config.yaml
model: "sound classifier"
weight_standardization: false
head_dropout: 0.2
residual_init: "none"
beta2: 0.95
lr: 0.0021
max_precond_dim: 1536
merge_dims: true
final_lr_fraction: 0
Rows from block 3 of a small sound classifier, named by matrix and row number. Rows with one number belong to one channel. Each number is 128 + 32 x the weight over its row's rms, rounded and kept within 0 to 255. All counts start at 0.
After each channel's rows are labels from the 100 clips, of 14976, where the channel reaches its largest size: "loudest" is the band of the loudest frequency at the time of the peak. Only what is clearly more common there than usual is listed. The data: acted Russian speech (Dusha). In brackets: how many of the 100.
# filt: filter width-3 conv, dilation 8 (model.blocks.3.filt.weight, 256x256x3, each kernel summed), inputs 128-191
# gate: gate width-3 conv, dilation 8 (model.blocks.3.gate.weight, 256x256x3, each kernel summed), inputs 128-191
# out: residual pointwise conv (model.blocks.3.out.weight, 256x256x1, transposed), outputs 128-191

filt.23 [105  93  46  96 192 117 168 165  79 116 117 140 140 115 176 195 128 118 134 163 163 154 113 129 140 110  87 133 117  72 195 112 137  86 125 159 130  92 101 166 123 142 134 123 107 179 151  86 123 110 157 135 106 152 133 136 130 155 146 128 143 136 138 109]
gate.23 [137  96 105  85  81 169 120  59 148 117 146 119 121 150 150 140  66 120  75  74 136 102 148 164 156 110  73 112 171  84 104 160  90 190 130 145  68 125 109 153 105 115  98 131  63 157  99 124  98 130  57 108 123  97 120 125  88 179 127  64  83  91 111  46]
out.23 [141 138 104 180 125 110  69 164 116 200 109 105 115 118 144 145  76 112 115 122 167 116 165  90 153  90 139  94 163 155 134 116  88 132  16 193 147 144  86 154 140 122 122 117 129 117 116 140 175 151  74 104 103 134 149  96  76  98 100 147  75 129 123 144]
loudest: 4000 to 8000 Hz (28)

filt.108 [ 99 146 128 117 178  91 102 140 106 135 104 180 116  89  51 168 117 110 160 138  98 182 128 136 176  92 114  82  96  90 122  91 122 100  91  67  84 139  92 132 152 131 107 108 151 155 172  79 110 171 191  77  69  94  93 145  77 118 108 121 143 141 103 129]
gate.108 [101 134  94 149 113 144 128 122  91 133 157 138 122 152 142 154 118 116 102 130 161 149  77 149 139  73 152 102 145 167 110  98 161 145 167 116 154 165 151  90 100 100 112 111  92 140 139 166  86  98 154  94 130  64 118 168 156  74 148  80 126  56 188  56]
out.108 [125 107 100 105  99 150 114 104 101 120 129 119 134 147  97 111 132 109 103 139 112 123 150 110  97 134 120 151 108 108 155 195 164 115 143 152 135  52 149 177 116 162 184 150 136 135 125 140  98  75 101  87 125 144 138 127 146 133 169  90 187 177 174 114]
loudest: 250 to 500 Hz (40)

filt.212 [202 172 132 132  58 124  91 101 175 152 125 114 106  80 121 132  84 125 134 103 132 117 180 114 160 134  88 181 162 168 131 100  99 162 161 119  90 145 153 115 109 102 100 154 114 115 114 132 142 149  90 111 137 144 150 182 113 156 158 177 165 151 150 116]
gate.212 [153 205 111 152 115 118 175  91 131 157 116 146 124 109 125 168 120  98 170 149 169 149 162 131 229 139 126 108 119 174 170 132 119 106 173 106 171 153  84  88 116  82 121 166  92 147 155 133 153 100  96 107 114 122 138 161 176 163 145 111 145 148 120 125]
out.212 [146 121 154 133 112  97 124 130  84 128 143 119 119 159 129 136 159  94 150 113 127 133  84  82 104  62 117 120 146 152 141 126 111 155  68 167 183 138 126  89 112 126  78 142 126 136 138 107 127 182 143 115  56 112 142 133 126  97  80 163 153 120 125  63]
loudest: 500 to 1000 Hz (43)

filt.78 [113 144 157 173 121 132 144 183 146 160 103 160 140 146 134 134 124 129 167 186 114 143  98 137 109 142  91 110  88  69 202 118 118  84 203  88 136  89 124 128 112 142 139 107 160 158 161  98 192 142 101 127 145 141 115 172 137 147 114 186 164 143 138 123]
gate.78 [ 65 154 145 131 141 181  60 119 122  99 100 104 111  98  84 184 101  75 148 164  93  66  98 101 159  81 131  69 163 110 117 129 159  89 149 110 101  95  70 135  99  55 109 136  47  97 117  93 128  62 168 100 128  88 114 186  98 123 136  90  72  81  81  84]
out.78 [191  94 153 153  96 154 136 143  95 145 153 138 123 132 159 180 120 140 147  97 120  90 105 163  84 142 133 167 136  83 155 128 127 160 130 146 135 135 108 152 156 161 130 128 134 144 174  77 180  72 196  51 135 149 138 170 126 132 120 119 122 141  34 129]
loudest: 500 to 1000 Hz (29)

filt.51 [173 104 114 138 121  91 175 127  79 129 150 156  94  73 126 103 177 175  92 130 179 120 149 125  96 168 114 134 136 132  91 121  96 111 107 123 106 131 120 166 128 142 119 148 155 176 110 108  87 162 158  94 141 164  86  66 116 164 157 120 136 101 149 190]
gate.51 [129 137 137  75 182  87 100  63 149 160 120  76 102  86  73  81 106  94 125 158 158 124 147 148 129 155 146  62 124 112 117 129 174 197 145 150 113  86 135 112  94 105  60 127 121  78  89 106  86 112 112 137  96 123 104 118 127  54  73 117 107 112  90 141]
out.51 [163  73 140 120  85  94 154  98 134 130 117 145 141 131 216  79 126  69 144  78  82 157 109 119 110 145 154  77 178 120 154 140 170  75  95 118 105  86 166 137  67 124 124 141 154  70 159 158 109 137  70 176 148 115 126 149 133 108 104 135 129  77 120  89]
loudest: 250 to 500 Hz (42)

filt.132 [101 126 132 105 140 141 174 147 125 150 124 121 123 151 142 156 125 114  93 124  88 107  99 142 144 168  85 130 174 114 127 160 111 140  82 136 129 142  99 162 183 151 156 131 118 135  94 170 162 134 132 114 165 138 104  98 199 179 149 134 189 165 135 196]
gate.132 [106 167 118  71 140 140  67 122 173 152  69 110 148 121  99 164  76 123 117 117 128 173  69 130 112  57 143  86 114 113 136 163 140  94 114 134 115  98 101  60  90 101 109  92  72 101 123 104 137 116 174 132 121  90 100 125 155 106  94 162  86  85  90 102]
out.132 [121 121  99 158 111 111 130 182 149  93 138 129 127 132 149 153 112 154 128 105 144 218 183 116 135 191 124 145 105 103 138 147 104 173 123 165 128  84 122 162 131 157 102  88 165 162 127 152 118 127 110 198  94 113  87 148 127 127 139  86 124 170 150 117]
loudest: 4000 to 8000 Hz (26)

filt.5 [207 110  96 125 155 136  86 140  90 169 102 161  92 130 118 118 152 113 118 119  67  94 169 130  87 142 176 132  55 150 101 144 180 141 167 119 172 109 154 137 119  99  89 177  81 134 143 148 155 145 163 140 154 134 112  74 103 185  82 120 144 130  80 159]
gate.5 [152  82 134 129 154 103 157  98 142 144 100 137 140  49 150 169  90 120 165 138 105 111 125 121 139 159 117 121 169  80 108 130 105 136 110 215 146 155 109  60 121  85 110 153  93 112  65 158  76 105 123 140 115  96 114 103 170  60 141 112 133 103 102  48]
out.5 [155 124 113 123 170 123 123 118 140 108 163 141 100 125 134 140 185 132 142 119 156 115 117 190 114 177 131  93 107 146 151 108 132  71 139 108  79 109  90 151 129 213 114  49 139 131 146 113  81 147 152 149 152  90 145 136 152  97 100 114 180  77 151 166]
loudest: 4000 to 8000 Hz (26)

filt.133 [ 91 120 165  70 141 122 106 162 188 143 108 113 145 149 105 148 146 155 111 124 154 110 117 113 120  89  89 112  97 172 136  90 119 152 189 137 131 121 150 135 155 129 135 121 129  96 183 127 113 158 121 160 114 150  92 116 135  87 137 170 139 146 113 159]
gate.133 [150 194 126 151 128 115 174  72 130 143 132 126  90 118 186 190  97  98 152 158 176 130 140 124 157 139 202  82 139 137 121 158 119 155 153 125  79 170 129  65  71  73 128  90  98 167  92 182 109 104 143 114 183 100 100 138 135 150  98  24 167  84 116 126]
out.133 [141 117 183  99 149 142 103 187 131 162  46 100 107 114 124 110 115  80 126 205 133  92 141 149 161 159 105 111 140 121 130 139 139 147 138 164 130 116 116 134 143 140 120 115 143 126 109 181 136 118  82 106 135 110 133 154 122 176 146 111 105 151 162 118]
loudest: 250 to 500 Hz (37)

filt.229 [144 102 194 127  94 128  90 133 208 148  63 102  63 129 120  76 139 128 120  84  87  48 188 135 110 151 130 125 153  93 102 106 121 131 173  88 105 144 129 131 144 134 134  81 100  71 115 152 158 152 130 164 105  99 100 169 105 108 123 132 160 112 120 149]
gate.229 [102 145 188 171 130 165  92  87 198 150  89 113  96 100 120 166  73  31 175 144 143 107 142 102 122 142  91  84 127  51 130 145 144 126 180  83 103 111 107  88 106  30 192 125  67 130 104  78 130 113 144 138  95 106 104 160  90 127 114 162 139  87 175 109]
out.229 [104 111 138 138 117 202 123 104 113  80 145 137 124 168 111 132 144 134 170 136 131 158 113 169 137 199 154 255 125 136 176 132 149 134 200 131 181 141 170 185 137 117 126  93 138 131 129 139 134 204  82  91 140  86 148 140 105 139 131 107 133 131 130 169]
loudest: 500 to 1000 Hz (27)

filt.105 [129 144 121 112 104 141 148 138  96 169 135 136 106 127 197 197 157 149 174  99 118 127 203 123 129 171 157 125 182 123 136 136 149 114 122 192 120 134 172 172 147  87 101 171 134 104 122 138 188 137 127 125 124 161 169 124  89 189 125 147 107 138 130 168]
gate.105 [170 150  86 100 172 122 158 137 131  75 175 169 124 132 154 144 138  90 133 111 141 151 102 170 161  64 131 117 210  76 152 116 123 152 142 130 144 167  71  66 140 117 121 133  87 155  82 128 133  41 114 140  92  50  85 165 150 159 100 131 101 101 146  70]
out.105 [139 172  88 129 169 138 152 133 133  91 128 179 141 107 210 141  99 132 124 145 121  90  89 123 110 149 129 152 143 139  82 202 147 104 164 131  67 191 146 120 141 140 152 148 141 101 145 118 113 114 100 115 144 103 140 134 189 116 174 195 194 115 184 135]
loudest: 500 to 1000 Hz (28)

filt.26 [119 161 155 135 200 134 167 175 144 177 129 110 159 125  86 129 149 140 123 109 126  83 144 169  61 112 130 165 128 205  78 111 118 111 131 125 121  81 192 115 178 168  98 141 166 104 131 136  92 135 122 150  83 141  86  49 159  89 113 184 108 156 164 159]
gate.26 [162 184 142 206  80 201 154  93 185 162 135 150 122 126 163 163 114  95 176 181 169 103  92 115 168 113  83 121 181 145 199 125 147 164 134 107 105 140  96  76 132  85 162 138 122 122 101 151 109  72 127 152  99 111 125 117 135 134 104 129 164 138 147  77]
out.26 [114 136 139 198 123 108  86  70 133 115  98  87 109 100 100 118 142 158 162 141  63 106 143  60 107 179 128 113 123 158 130 141  89 178  98 124 135  97 158 203 110 185 151 171  91 134 123  98 124 131  82  97 157  75 100 167 141 142 113 109  97 134 154  81]
loudest: 500 to 1000 Hz (25)

filt.255 [121 160 118 131 110 126 116  90 162 162 156 124 116 117 122 172  42 122 157 151 113 121 149 144 151 109  97 116 178 135 129 137 123 166 168 196 156 109  92  74 131  65 106 135 100 127 139 126  87 127 124  95  83 129 137  92 106 117 116  97  74  92 118  88]
gate.255 [112 121  49 139 182 115 158 133  99 140 118 129  87 132 131 172 114  90 138 167 160 137 120 145 146  65 116 136 110  70 124 110 127 102 168 129  70 161 113 149 115 110 149 118  57 125 156  59 148  74 146 130 109  78 111 182 132 147 141 134 106  85  94 134]
out.255 [ 31 123 132 108 124 133  77 160 128 127 168 110 123 127 141 100 164  94 153 165 105 141 146 137 172 138  34 113 138 202 109 139 153 145 145 150 122 184 114 145  95 139 177  89 105 149 154 143  93 196 141 137 130 106 144  57 160 124 151 154  98 174 124 116]
loudest: 500 to 1000 Hz (27)

filt.199 [176 119  73 117 177 109 136 127  77  84 126 118 119 112 165  61 148 116 117 113  98 138  84 146  73 100 147 112 163 156  65 125  96 105 114 123 159 111 157 158 114 152 110 140 113  78  95 111 154 155 143 120 134 115 126 132 149 183 116 118  50 101 103 117]
gate.199 [151 185 117 172 183 162 119  63 173 199 115 152 131 120 164 184  48  89 160 117 166 139 116 139 157 140  89  92 123 128 153 149 143 121 146 164  98 135 119  51 109  42 108 175 124  95 122 143 118 111 145 137  95  92 110 151  92 118 106 127 128 100 127  85]
out.199 [118 147 165 138 148 158 139  69  54 132 179 171  63 196  98 165  82  58 138 168 128 108  83 116 152 141 144 142 176 126  76 178 130 124 145 136 137 144 120  67 161 113 181 179 136 141 133 132 147 127  73 148 170  80 144 152 124  81 140 150 108 124 146 143]
loudest: 4000 to 8000 Hz (35)

filt.40 [108 136 195 165  89  96 159 131 126 109 131 101 135 151 125 107 178 158 125 113  92 112 150 140 123 111 162 178 197 137 129 162 170 170 148  81  83 110 150 154 199 113 110 121 128 134  82  91 185 139 123 104 150 110 166 122 173 156 139 132  82  99 119 146]
gate.40 [169 142 124 131  81 125 128  82  97 127 125 109 115  63 153 158 112 110 147 137 138 111 160 111 153 182 105  75 130 111 119 149 121 119 178 116  79 151 139 129 149  46 146 141  97 102  91 141 107  94 133 197 124 102 148 178 129 187 163 141 123 114  95 137]
out.40 [ 84 131 111 199 155 187 126 179 100  93 152 203 124 142  91 152 107  95 137 170 197 162 140 169 129 174 114 118  95 113 120  92 173 155 121 155  89 132 121 126 150 111  80 112  84 152 125 128 140 116 128 171 130  84 178  93 159 187 181 189 151 117 106 163]
loudest: 4000 to 8000 Hz (26)

filt.211 [132 132 151 163 107 137 109 126 130 133 140 155 150 117  99  96 107 225 153 126  66 164 152  93 141 106 111 144 122  82 116 150 128 102 140 111 149 122  92 200 143 185 182 144 153 141  99 126 102 112 132 145 162 148 138 137 124 151 137  92 166 123  70 112]
gate.211 [136 174 175 114 106 152 100  78 153 167 136 114  98 137  81 131 107 125  78 129 125 140  78 127 191 119 132 128 141 135 103 122 147 140 128 133 114 103  32 109 184  75 125 132 125 113  90 147  86 124 113 147  90 154 134 138 166 107 104  88 147  52 188  81]
out.211 [171 118 119 133 136 148 163 165 107 144 167 110 131 161 124 144  72 153 167 103 145 194 178 104 157 159 105  97 123 152  91 132  75  31  94  47  89 144 157  86 135 125 132 114 134 110 141 108 124 150 116 158  91 109 123 171 123 141 107 121  61  96  99 163]
loudest: 250 to 500 Hz (38); 500 to 1000 Hz (28)

filt.44 [163  75 147 128 120 123 152  91 147 169  88 119 139 127 210  54  69 151 126  67 105 115 113 133 107 101 109 114 158  85 156  95 118 146 115  93 144 174 165 181  73 192 130  73 103 103 110 147 119 107  57 115 142 127 129  98 143 159 153  80   5  71 116  55]
gate.44 [163 138 166 161 130 130 128 101 172 182 109 154 134  75 121 132  74  83 157 127 137 119 143 123 159 127 127 166 161 150  96 110 133 193 153  74 134 153  90  95 103  38 162 120 110 147 151 132 138 126 111  60  82 101 171 158 113 104  52 105 160  89 161  66]
out.44 [120  98  71 162 166 197 132 133 199 161 110 102 148 150 228 101 124 156 154 133  63 124 126 130  80 106  77 137  96 135  92 127 168 144  88  49 118  89 141 135 105 127 223 130  89 145 104 154 144  90 125 119 153 176 131 161 147 141 116 151 138  68 169 133]
loudest: 500 to 1000 Hz (31)