{"model": "sound classifier", "dataset": "acted Russian speech (Dusha)", "train_examples": 26041, "n_mels": 80, "hop_length": 160, "input": "mfcc", "spec_augment": false, "win_length": 400, "targets": ["emotion"], "num_classes": 4, "arch": "wavenet", "norm": "groupnorm", "weight_standardization": false, "depths": [12], "kernel_size": 3, "stem": "single", "widths": [256], "label_smoothing": 0.1, "loss": "cross_entropy", "head_dropout": 0.2, "init": "torch_default", "residual_init": "none", "optimizer": "soap", "beta2": 0.95, "learning_rate": 0.0021, "beta1": 0.9, "shampoo_beta": 0.95, "eps": 1e-08, "precondition_frequency": 16, "max_precond_dim": 1536, "merge_dims": true, "one_sided": true, "adamw_lr_other_params": 0.0028, "max_steps": 40000, "batch_size": 64, "epochs": 98.3, "lr_schedule": "cosine", "final_lr_fraction": 0, "warmup_steps": 2000, "weight_decay": 0.05, "adamw_weight_decay_other_params": 0.05}
Rows from block 8, named by matrix and row number. Rows with one number belong to one channel. Each number is 500 + 25 x the weight over its row's rms, rounded and kept within 0 to 999. All counts start at 0. Numbers have three digits each. After the name is the row's rms in percent of the matrix's.
# filt: filter width-3 conv, dilation 8 (model.blocks.8.filt.weight, 256x256x3), inputs 128-191, a 3 kernel for each
# gate: gate width-3 conv, dilation 8 (model.blocks.8.gate.weight, 256x256x3), inputs 128-191, a 3 kernel for each
filt.110 100:516456498524506461509513479502472483453493507515505546526546470430462467487515507489508452478523500475503516556475489504461475508521510552469531499497524470503506527514485479488492446462500476495481483498493486517468488491453470500486465521463482498559537514521519561509483555478504475504508490479461534508475486469496503502545506460448525518515499512487490488522466481507460497493465476544494489498491492464486461467460485513515502484510450492496538517468471521500485508483464496510519490546494519542469535461508541478508498545506521480463530460542502515471504499500502483483
gate.110 103:517490482498562526470443493555469496518500539530528520529494536496490474482489471532444540485446542517489474454532528493490518540512507469540513525476499528533471529520492496557453532479481508471514512455503471462511520488497514474529500517520538507481539537479519481533537486468519528545474438469473482535486492503536540495476485524545481472511458501446477502512461471491483465511509501551492521501499493527478445524490482477502493494498489516499477520526514483509536455539499504542479503548507507546478531519523488515520501473492527503488499531521472498498533528473514540488
filt.111 096:466457491524509513488457488508520524473509518464467494481511532435498499529451503515448476534461503464516525554483495490497478486476508503472520520485492471520493550518484545510532515478478504506482463509485501466500486504473505457518494537522482529514485538503514483526464495489489508502522484475521481479478462485490494492489510515494492506487527489524495558500482409520486460490501471543524463495479447494512529500506450534472551499490555514483473499481475512466515462498506534525504529493516507487480483527522472546531505507527502504520459529476508495495473517446468534525
gate.111 095:519483489488481496492489490463487517524549496494500515539504490499508468444465474479494518483494467481484493504449488539518517569531495480481508568530498502500507491460474491482482494456451520517464496484534463457491546504501471517534509552509485544542557506495490481528493505509510529520493465514476509511479446478507454469473494444472493497457497514496472511502486464533515492496491494486539518448451522474512452514512502503499476518513520504511486476520499496506522475495485515468507539521514508465498506513490517535480545538488468496497504518510492446519529481486518500503
filt.112 096:515486540495498521526488498491481542500471477500483500532533506493501519508497522474502493526487529459530537540473480496489506497522406487472542491503522503486507532512479480498485469523523549483545473500507530486546542490478528495501478524514454495554490487494512547536465486490505501496551528504480523518521485504482492548485465497507497535491500530507520539498494486497527533476476504489531494509538496530484504498504489508469549499498529501522520518506500499486509464515504469525476515467464527526500500475533489484471513494486497518498463498500499496442477513440500476519
gate.112 095:516475522530487501475471466484465487514534524519530502496535497460477487487428510516502478482525502524494531505447467460505531508515526527524478537527524471498532512494471490489511523444492529469536518457533453482508481493478560501487522518495511509497546540495540488453476545491481508515507480476542538477492497490516539464452472512509500488550499511521465462473503543479487536478420499478478501448469517500506497465511505507497493496475474481517489489475484477446481464460492524487489524517495493493529497532519475485481483493495446505497515542511506499449518499514515520518
filt.113 102:486516482475497519499527535482501485496514474474466486500485524526499537514544488502497464560537530447472527538495495489507494476454506474491525479481491522518524493526496503497521483492445525517454465518506553509496486522469527515548482497505467485507502500522518512524501543530497490558486497498522500508490488510504516506491521528487518493484497484538475472484555523535496499462512465475520470514522480500484483520531491528531507486474473479534504452537459447502484494457514501497514486485497488500478505489505485478488489487482517501523486471512523508543467492512483486491
gate.113 102:508493507521495472491451469457530520490546539560531472479505522473474529524462470468513494476479486482505477498471441490497485507512504561532491520548541475508538509488513506454497495484465483507455497457509536492511485484529497529534500533512503494509546501496513515459513556488504519525508477489534525469483485527509541488486478491491481468489496501506455449514499517478490486461514492527491497479448452523551521502434478513511460536510469501525478493459497522464503486516489519505538546507477503465489537504498506499481495527490512498540528528508469537541484513521511543511
filt.114 101:529525494467524482490492477554538516473486483505528459505510467557523505516534527484488517518483506480518518478486501525475496506518474528540461461471494537523500486503496471500533437530538528493496492506472492467508474501490538486457454499505478517492476473497502504501485501446521517485517478491497505502487499489503535485494565466477522458531493493461485513514494510462524519465505527527521488516517516520518526530491503467471545469510486586517487499515491429527507478516546516515481497549508479484517509481501511487483495488521503501483528493488543511531536511505513480495
gate.114 099:524466509560513510511481474467509499505484483524486504520490537474519505500514535517513488486527491541488438513490501519487509506535500494479454493480507498508454525476476452464484517499507483433498496509495452537503479503507470487458507501489466502481513528487512553497486500509520463470500520477463536488478523474488522511547497474535565547470496492427510497521554528536471530522510505517485516477469503525508537474508519475529526486514508505532526488534554488476485489519458460519486515503486539542515504462479509469428493504499531521526540477455510526482501520517493509506
filt.115 093:556451520522527517503528510506486529445466498505499509521528535507481495498490512479540482518467520494460503454523467466474440488511554508540495507510542514476506493520490519540525490464507518442463469481470515500507479527466488487492503508545526476515508537518510480493517523571502511520486502495451518514509512473562484507469502484510479498516512461473516510512504458516488494500526519489474526498462434510520503499455475545490465507543510547496481497512483514476517530501486497520463479479540496529517524551508460516533512528526531492460516500470483493470484548462490495468
gate.115 094:528475487553527501494516482484491498501481492509498527489493515438464477472488505512475507470483514467513512498446464520510512490522536506509444574506512457477483522473471514544486475483489481467527477500501484486500488511465489513528490498499541507513505476505511476532542511536517478500534489489522462491499483483523507537513497431502509515474473494500492536504508505507484477498501477518464457476502497483500515525508457503467516521489536523508475511488508548477490517517488503497517539485482502524528485500515482470490517474494502515478498495454485487504508513519493512496
filt.116 105:481498482525499501477500503465490569462507511505466467522498461477476475537484494496457499509491487510507515498497512501528498544531491507504451497517525508456528548503484507482490489512480536473498462530496441533533492499507470493468507510518486498505532497518521523483517484512507517518457500510482443518487526537528470539483484497468501520458510519462476515473544554501547515511498514517521514488517484546507534486513498515488512500449517499536558488497570456499506505480455473477534477482453519518495554511490493486510541528490488509490486536481519520524469524535526551519
gate.116 100:548525542525517486528496545555498533540478518473498515500478474530499515531495522517502525545488502538494538467502475511488521500491537480502495528543510519479499486512517516543489504512551502494487496501523532500499552497516497492531516487505483502535452515471479478505516536493489521518501475528471520472530513540503517473498520493500490528518498491497489475494491507490526488533545532479510500481440579494466474532466482526472487545485473467528474497479493499503527479490521481499487475499543533533548538548470456512474483505501512487472476496493490488495500520505499495451
filt.117 096:481494508531495551494508519484475501456504454488514503528500517456513460507512504516521520547495529526503485494497503465507499526505494475454502489479440465488484495521528477453488503503503480478494527552510424529487488448489505489495506501479486493525501495495560540508455491512496517496488501513500532499492454499451493511518492490502489525457502500488494487462470508492548520453483521510508481515497496486450494469466515516466536505444492483539502469448507501462469509489515467493501588490508467522480463521482468494488540511478475475481481517494484490511439522514422510480
gate.117 097:518471511519478501493475468488496517523539528507525551516512472493480505495453474513461493502471498485492473490516504458508496481501479501539530564498511463514496472504492500507483461499502523451483530476467458502492503523510469487473472488513500494525548482500454482507542528498507509523488537525497515484518513500512515535513493512494450499487521475528479472506536532519502493476542524507487483472523487550493528477487511512483513520502516517496499517508516478481494468483506492527497530490522468500476527502484482468455533486454471519533478519518446481486512526512498489517
filt.118 103:469516468469502492506438508463479491517500521485491440495497491489472466439484463486490470462512475520548454518530522490512505495497486501513518477501489534517519497534511513470515485558506487511484485514496486497488509487536496503501523556516464480533536551544416536476509478447517456484503464471501502501486501512450475482493515528473518510501525498510484508502489494525507486514510495479481515489521471494483505485466513437527526480495515506501478445457507465534491474530506534501483468521491460508495516490522512519496552503518490530503539519522484450488497518502523539533
gate.118 101:528498561558523506458523519478490470494502553502498521497473514532483482560502568505475527476496523480509525495529507470513529525505510478522536502483499482455458498500480482498529504514567503509499535504526539494532459495501508501471506530528486486495527452509504508520535505461468464498493544519479541494532494497588500508476511534512539486528492489484498492496492534514473518509529550486464499506527487530481473505491537512482520489494511482481500513489536542520546506506510514500472475522523522464527501462485506511505435481465506519484515515492539524452536514482507501479
filt.119 100:539533493506540495523491502506483491511475499438545452483518478482490478501507456529501484494542463517510484492496523542473480446475497491510481446492452481505500511556488507480496527525506493540489523493488526458484553470480505514507499502487522536527461552496476530506427496508490529517533496486515502477524490480463521447538500438472532489530497504518498494475482471468509476559456512490538492526511504469527423509515476467541492487501444510460528488477472475494527489517511493506515488535508476494449514509487513458526464511511503484518518474545467438486507467488476484505
gate.119 101:517463532513530500522520503505541533510495490484489522519503521448493487499513544532497506469520521455514529501505543505437517520484506507499492520520492464502491520494528502542444524486531457505520490477520552530468553539499508528531542535499458487494504494479475481509484500489506523506498496522477539509498512511529484522516477530467528529526553507500516446491525551445469515545472540513520518519463553475491502495484542520523497532532475501519500507528510520508493512488502498504490518505518528476530509517474510493461537543478518497496507496520520483487546485529490489504
filt.120 098:529480544506486480519484469437465505505487545455478473505503492498494495491497520478481491513485509515500489485482546475491548462505460513510516517507487509528512540473533473502512509484533520497464489505501475486519550528492481485550493481514484522481489475474524479510506505474500474517493506486487510471486470452509509535529531556511513453487504473521500451500485532505530509477441509496478520488495522547519459506537503549463495552463470514498499487507484489484468485491506477511496460493496520451484507469511485510485496476518544505545460482518534528471437474475517441540
gate.120 099:532502544534513507522512533496507542473499537483539492481491499473501519472494547534504507518513522437476481484515497512457546464499461511502537522470500452486502490507475503522468502515526506477551474470536515504501563497520468515506480474532482509525463471502504485538498499486540501525489496525493517486540542509495522553515430501518499508459509491495514478472489536490478521530508493478452527482523501522490486484516527552502501507470516482498510471483477490499539490544470475537489481488475457544517516491492515493504516468486544538522445502525484515475483530509467505495
filt.121 097:503486490496508508472524510474501438502539501536510510486517567508471483539490485511559505537525518471547503582499542496524493492533510484512504504473513479460478519517514488461513549501479491493486519541477513506475489529460498503514475453458505517496489490530483525529483452480511490523482516504544509521502498481533492504487505517502475468498475516503503480450512501502479451544519494485517507554522452474511528509478437523510500501500503493488474494514503527509479510482530524512502539499522485512518498507515531541500496465468467473482513459513481530515513516503485483468
gate.121 099:516519496450489551512469473508516512498501527507511509486499515451486468493501525494476508478491501474508538501497512490458468510509538495530484548510517475506493510510499493479504442458533490531460485483521507477503493553453512519516511475523476492512503541500514433567497490495480547526483473502477498519518459486507529511545474474455483473528475542493458486525521519489517487492473530500511529490451465554492435507473436520487487531483473502516448477461524504486543468535514492529502475468512502487484499514488503527521496482507540524486450511525497475520507526523498530480
filt.122 096:486454469528491484467482527510506532520534444516511505564514521525511533493508484511486479513490522540495489496539479477480461453483464503510499556540488529490516476504451553510545491511511506520458506505484471500489512488490473482482494467508482494520492495495506523456525490543504523484476534508485498538517494464530497510510502485501456517507486503540483534494497536504509517513524483522477499450504525567503504472478532482472483544460491493504541524514475512473508509486517465503532491475501523487491534550472516498521512473511487497514465502517483491496504510526483445474
gate.122 097:513513500498525480540487523492496558479526498511513508496490480517533535518485518492535524486512502509505480491494493520524501464475490517514485528494493475455521494537519526437468489521494548501490497520532534491476496510495500473516498525482510476489525457436475477480524548472507527497513510520515499502489486538501485471480539493502492511524481539534455488512534534513493490511520511523559524454525525507494527522490494521463466544520500456466473526531543528499491496492495513457523494531519527519528485507503473509474498513450490494538519480468486518539569507569494467483
filt.123 097:502493491473484501542513470545483540548463505461459502477494507462507492544477500534483523488479483505497506468501542545527530540506517469515465531509490491527496516508482490558499518525537471510503503480441549518517485543521530513495487507491475522443519527468512488485484511497521491532491499479499501503517511490493518482501480493510532495510502514455513501555517575511482520526482509502489529493503497497498565523568504526485513495510466502517530512517528527496451498488503482515467498491440525475498528515537467475446529514519528507514506495470525487505535508494502532530
gate.123 096:529484540511525487524480490516484507469512495486527518502503500476488484536510554544521534473518528471506530500470442499505511551487460540525514525495485486466521525504434525452450530485473482502525471536516542508494531513489513490502477528513503562553502481493488499484504531546482531521487518465537570498526486488494474441525500497550474519511513485469535456494485519502487550547501510527547466516471489510489465500448495502505520532542464503465481491529470522512523469466491504532477517532524514498467482523460512504529531531506477438487478527515468504431496497496480491468
filt.124 099:471518497531521452500475479496515469488519501501463493493497516533495501535511522548527441515485454475528494513492487510484523528555493483469547503503533510487523518484473496478551489497448534522525502486460516512498523465489503470462499514536488485484510535547496524467470498533471517508513495477506494465545523455504540537528473477534511472495507489529472475490515458503538529487475471519533546510501440519529550522509534496533504507495514483505547498460523472497515455497491487469481499504454508548491497495510510478508503540536524466488468458538513475479499518480496471511
gate.124 097:549490531480506553480484507484487489495480501517511504473431503470512487519494471472499478439471493522515527506487461512472528524505503517482508499484518515490486501467469467524508489481471516488501478493486464536479462505511472499493512481537507559472537473533500487530494506501521491459464522517460495498491532485492468515523435499509545501435459518504519512491480500535475460522515497500459498500521483509470515464472475478487505519489567459494479440508527530536549516486503469548493533512517512491500483443516512478487459506514497505475487489478471507479510537522489509501
filt.125 103:505493506540505457494472540522484468525500541533496454555520524539533493523460515502485527527483510478519473506562515513490483497488532472491459495449524456511466481521526447485468512533504499478510519491504465473495536513519483476525436475484537511506455499486548462489491463480546520478535506546505492480508472463516443498475538515463497482478466511536487503501458450510542488498531454506505483511534492493498536487499458535527476491469505505496491518509467468456502487570511507535498467550497503473503479477491460484476501494518438516506473482490500501481503482486472504497
gate.125 103:542518476508522484475512476484543484517477487546491530530533497502493479538516523502509467537539525550515529498499548497500502506519496519487469521523525482484531522519511463456497508493499518473506531509481498473518474509461530545500527538557498506500503495529534525538461463536561506473493512472509566512487508520507496532535468463486516459500495485483492539533525501522455546515488454505514460512511502512472473482524508499539514480500462503510497475525485541521510524469533454500482531505514499526495496510515495477480528524518491524494554499537499487492516507485482462475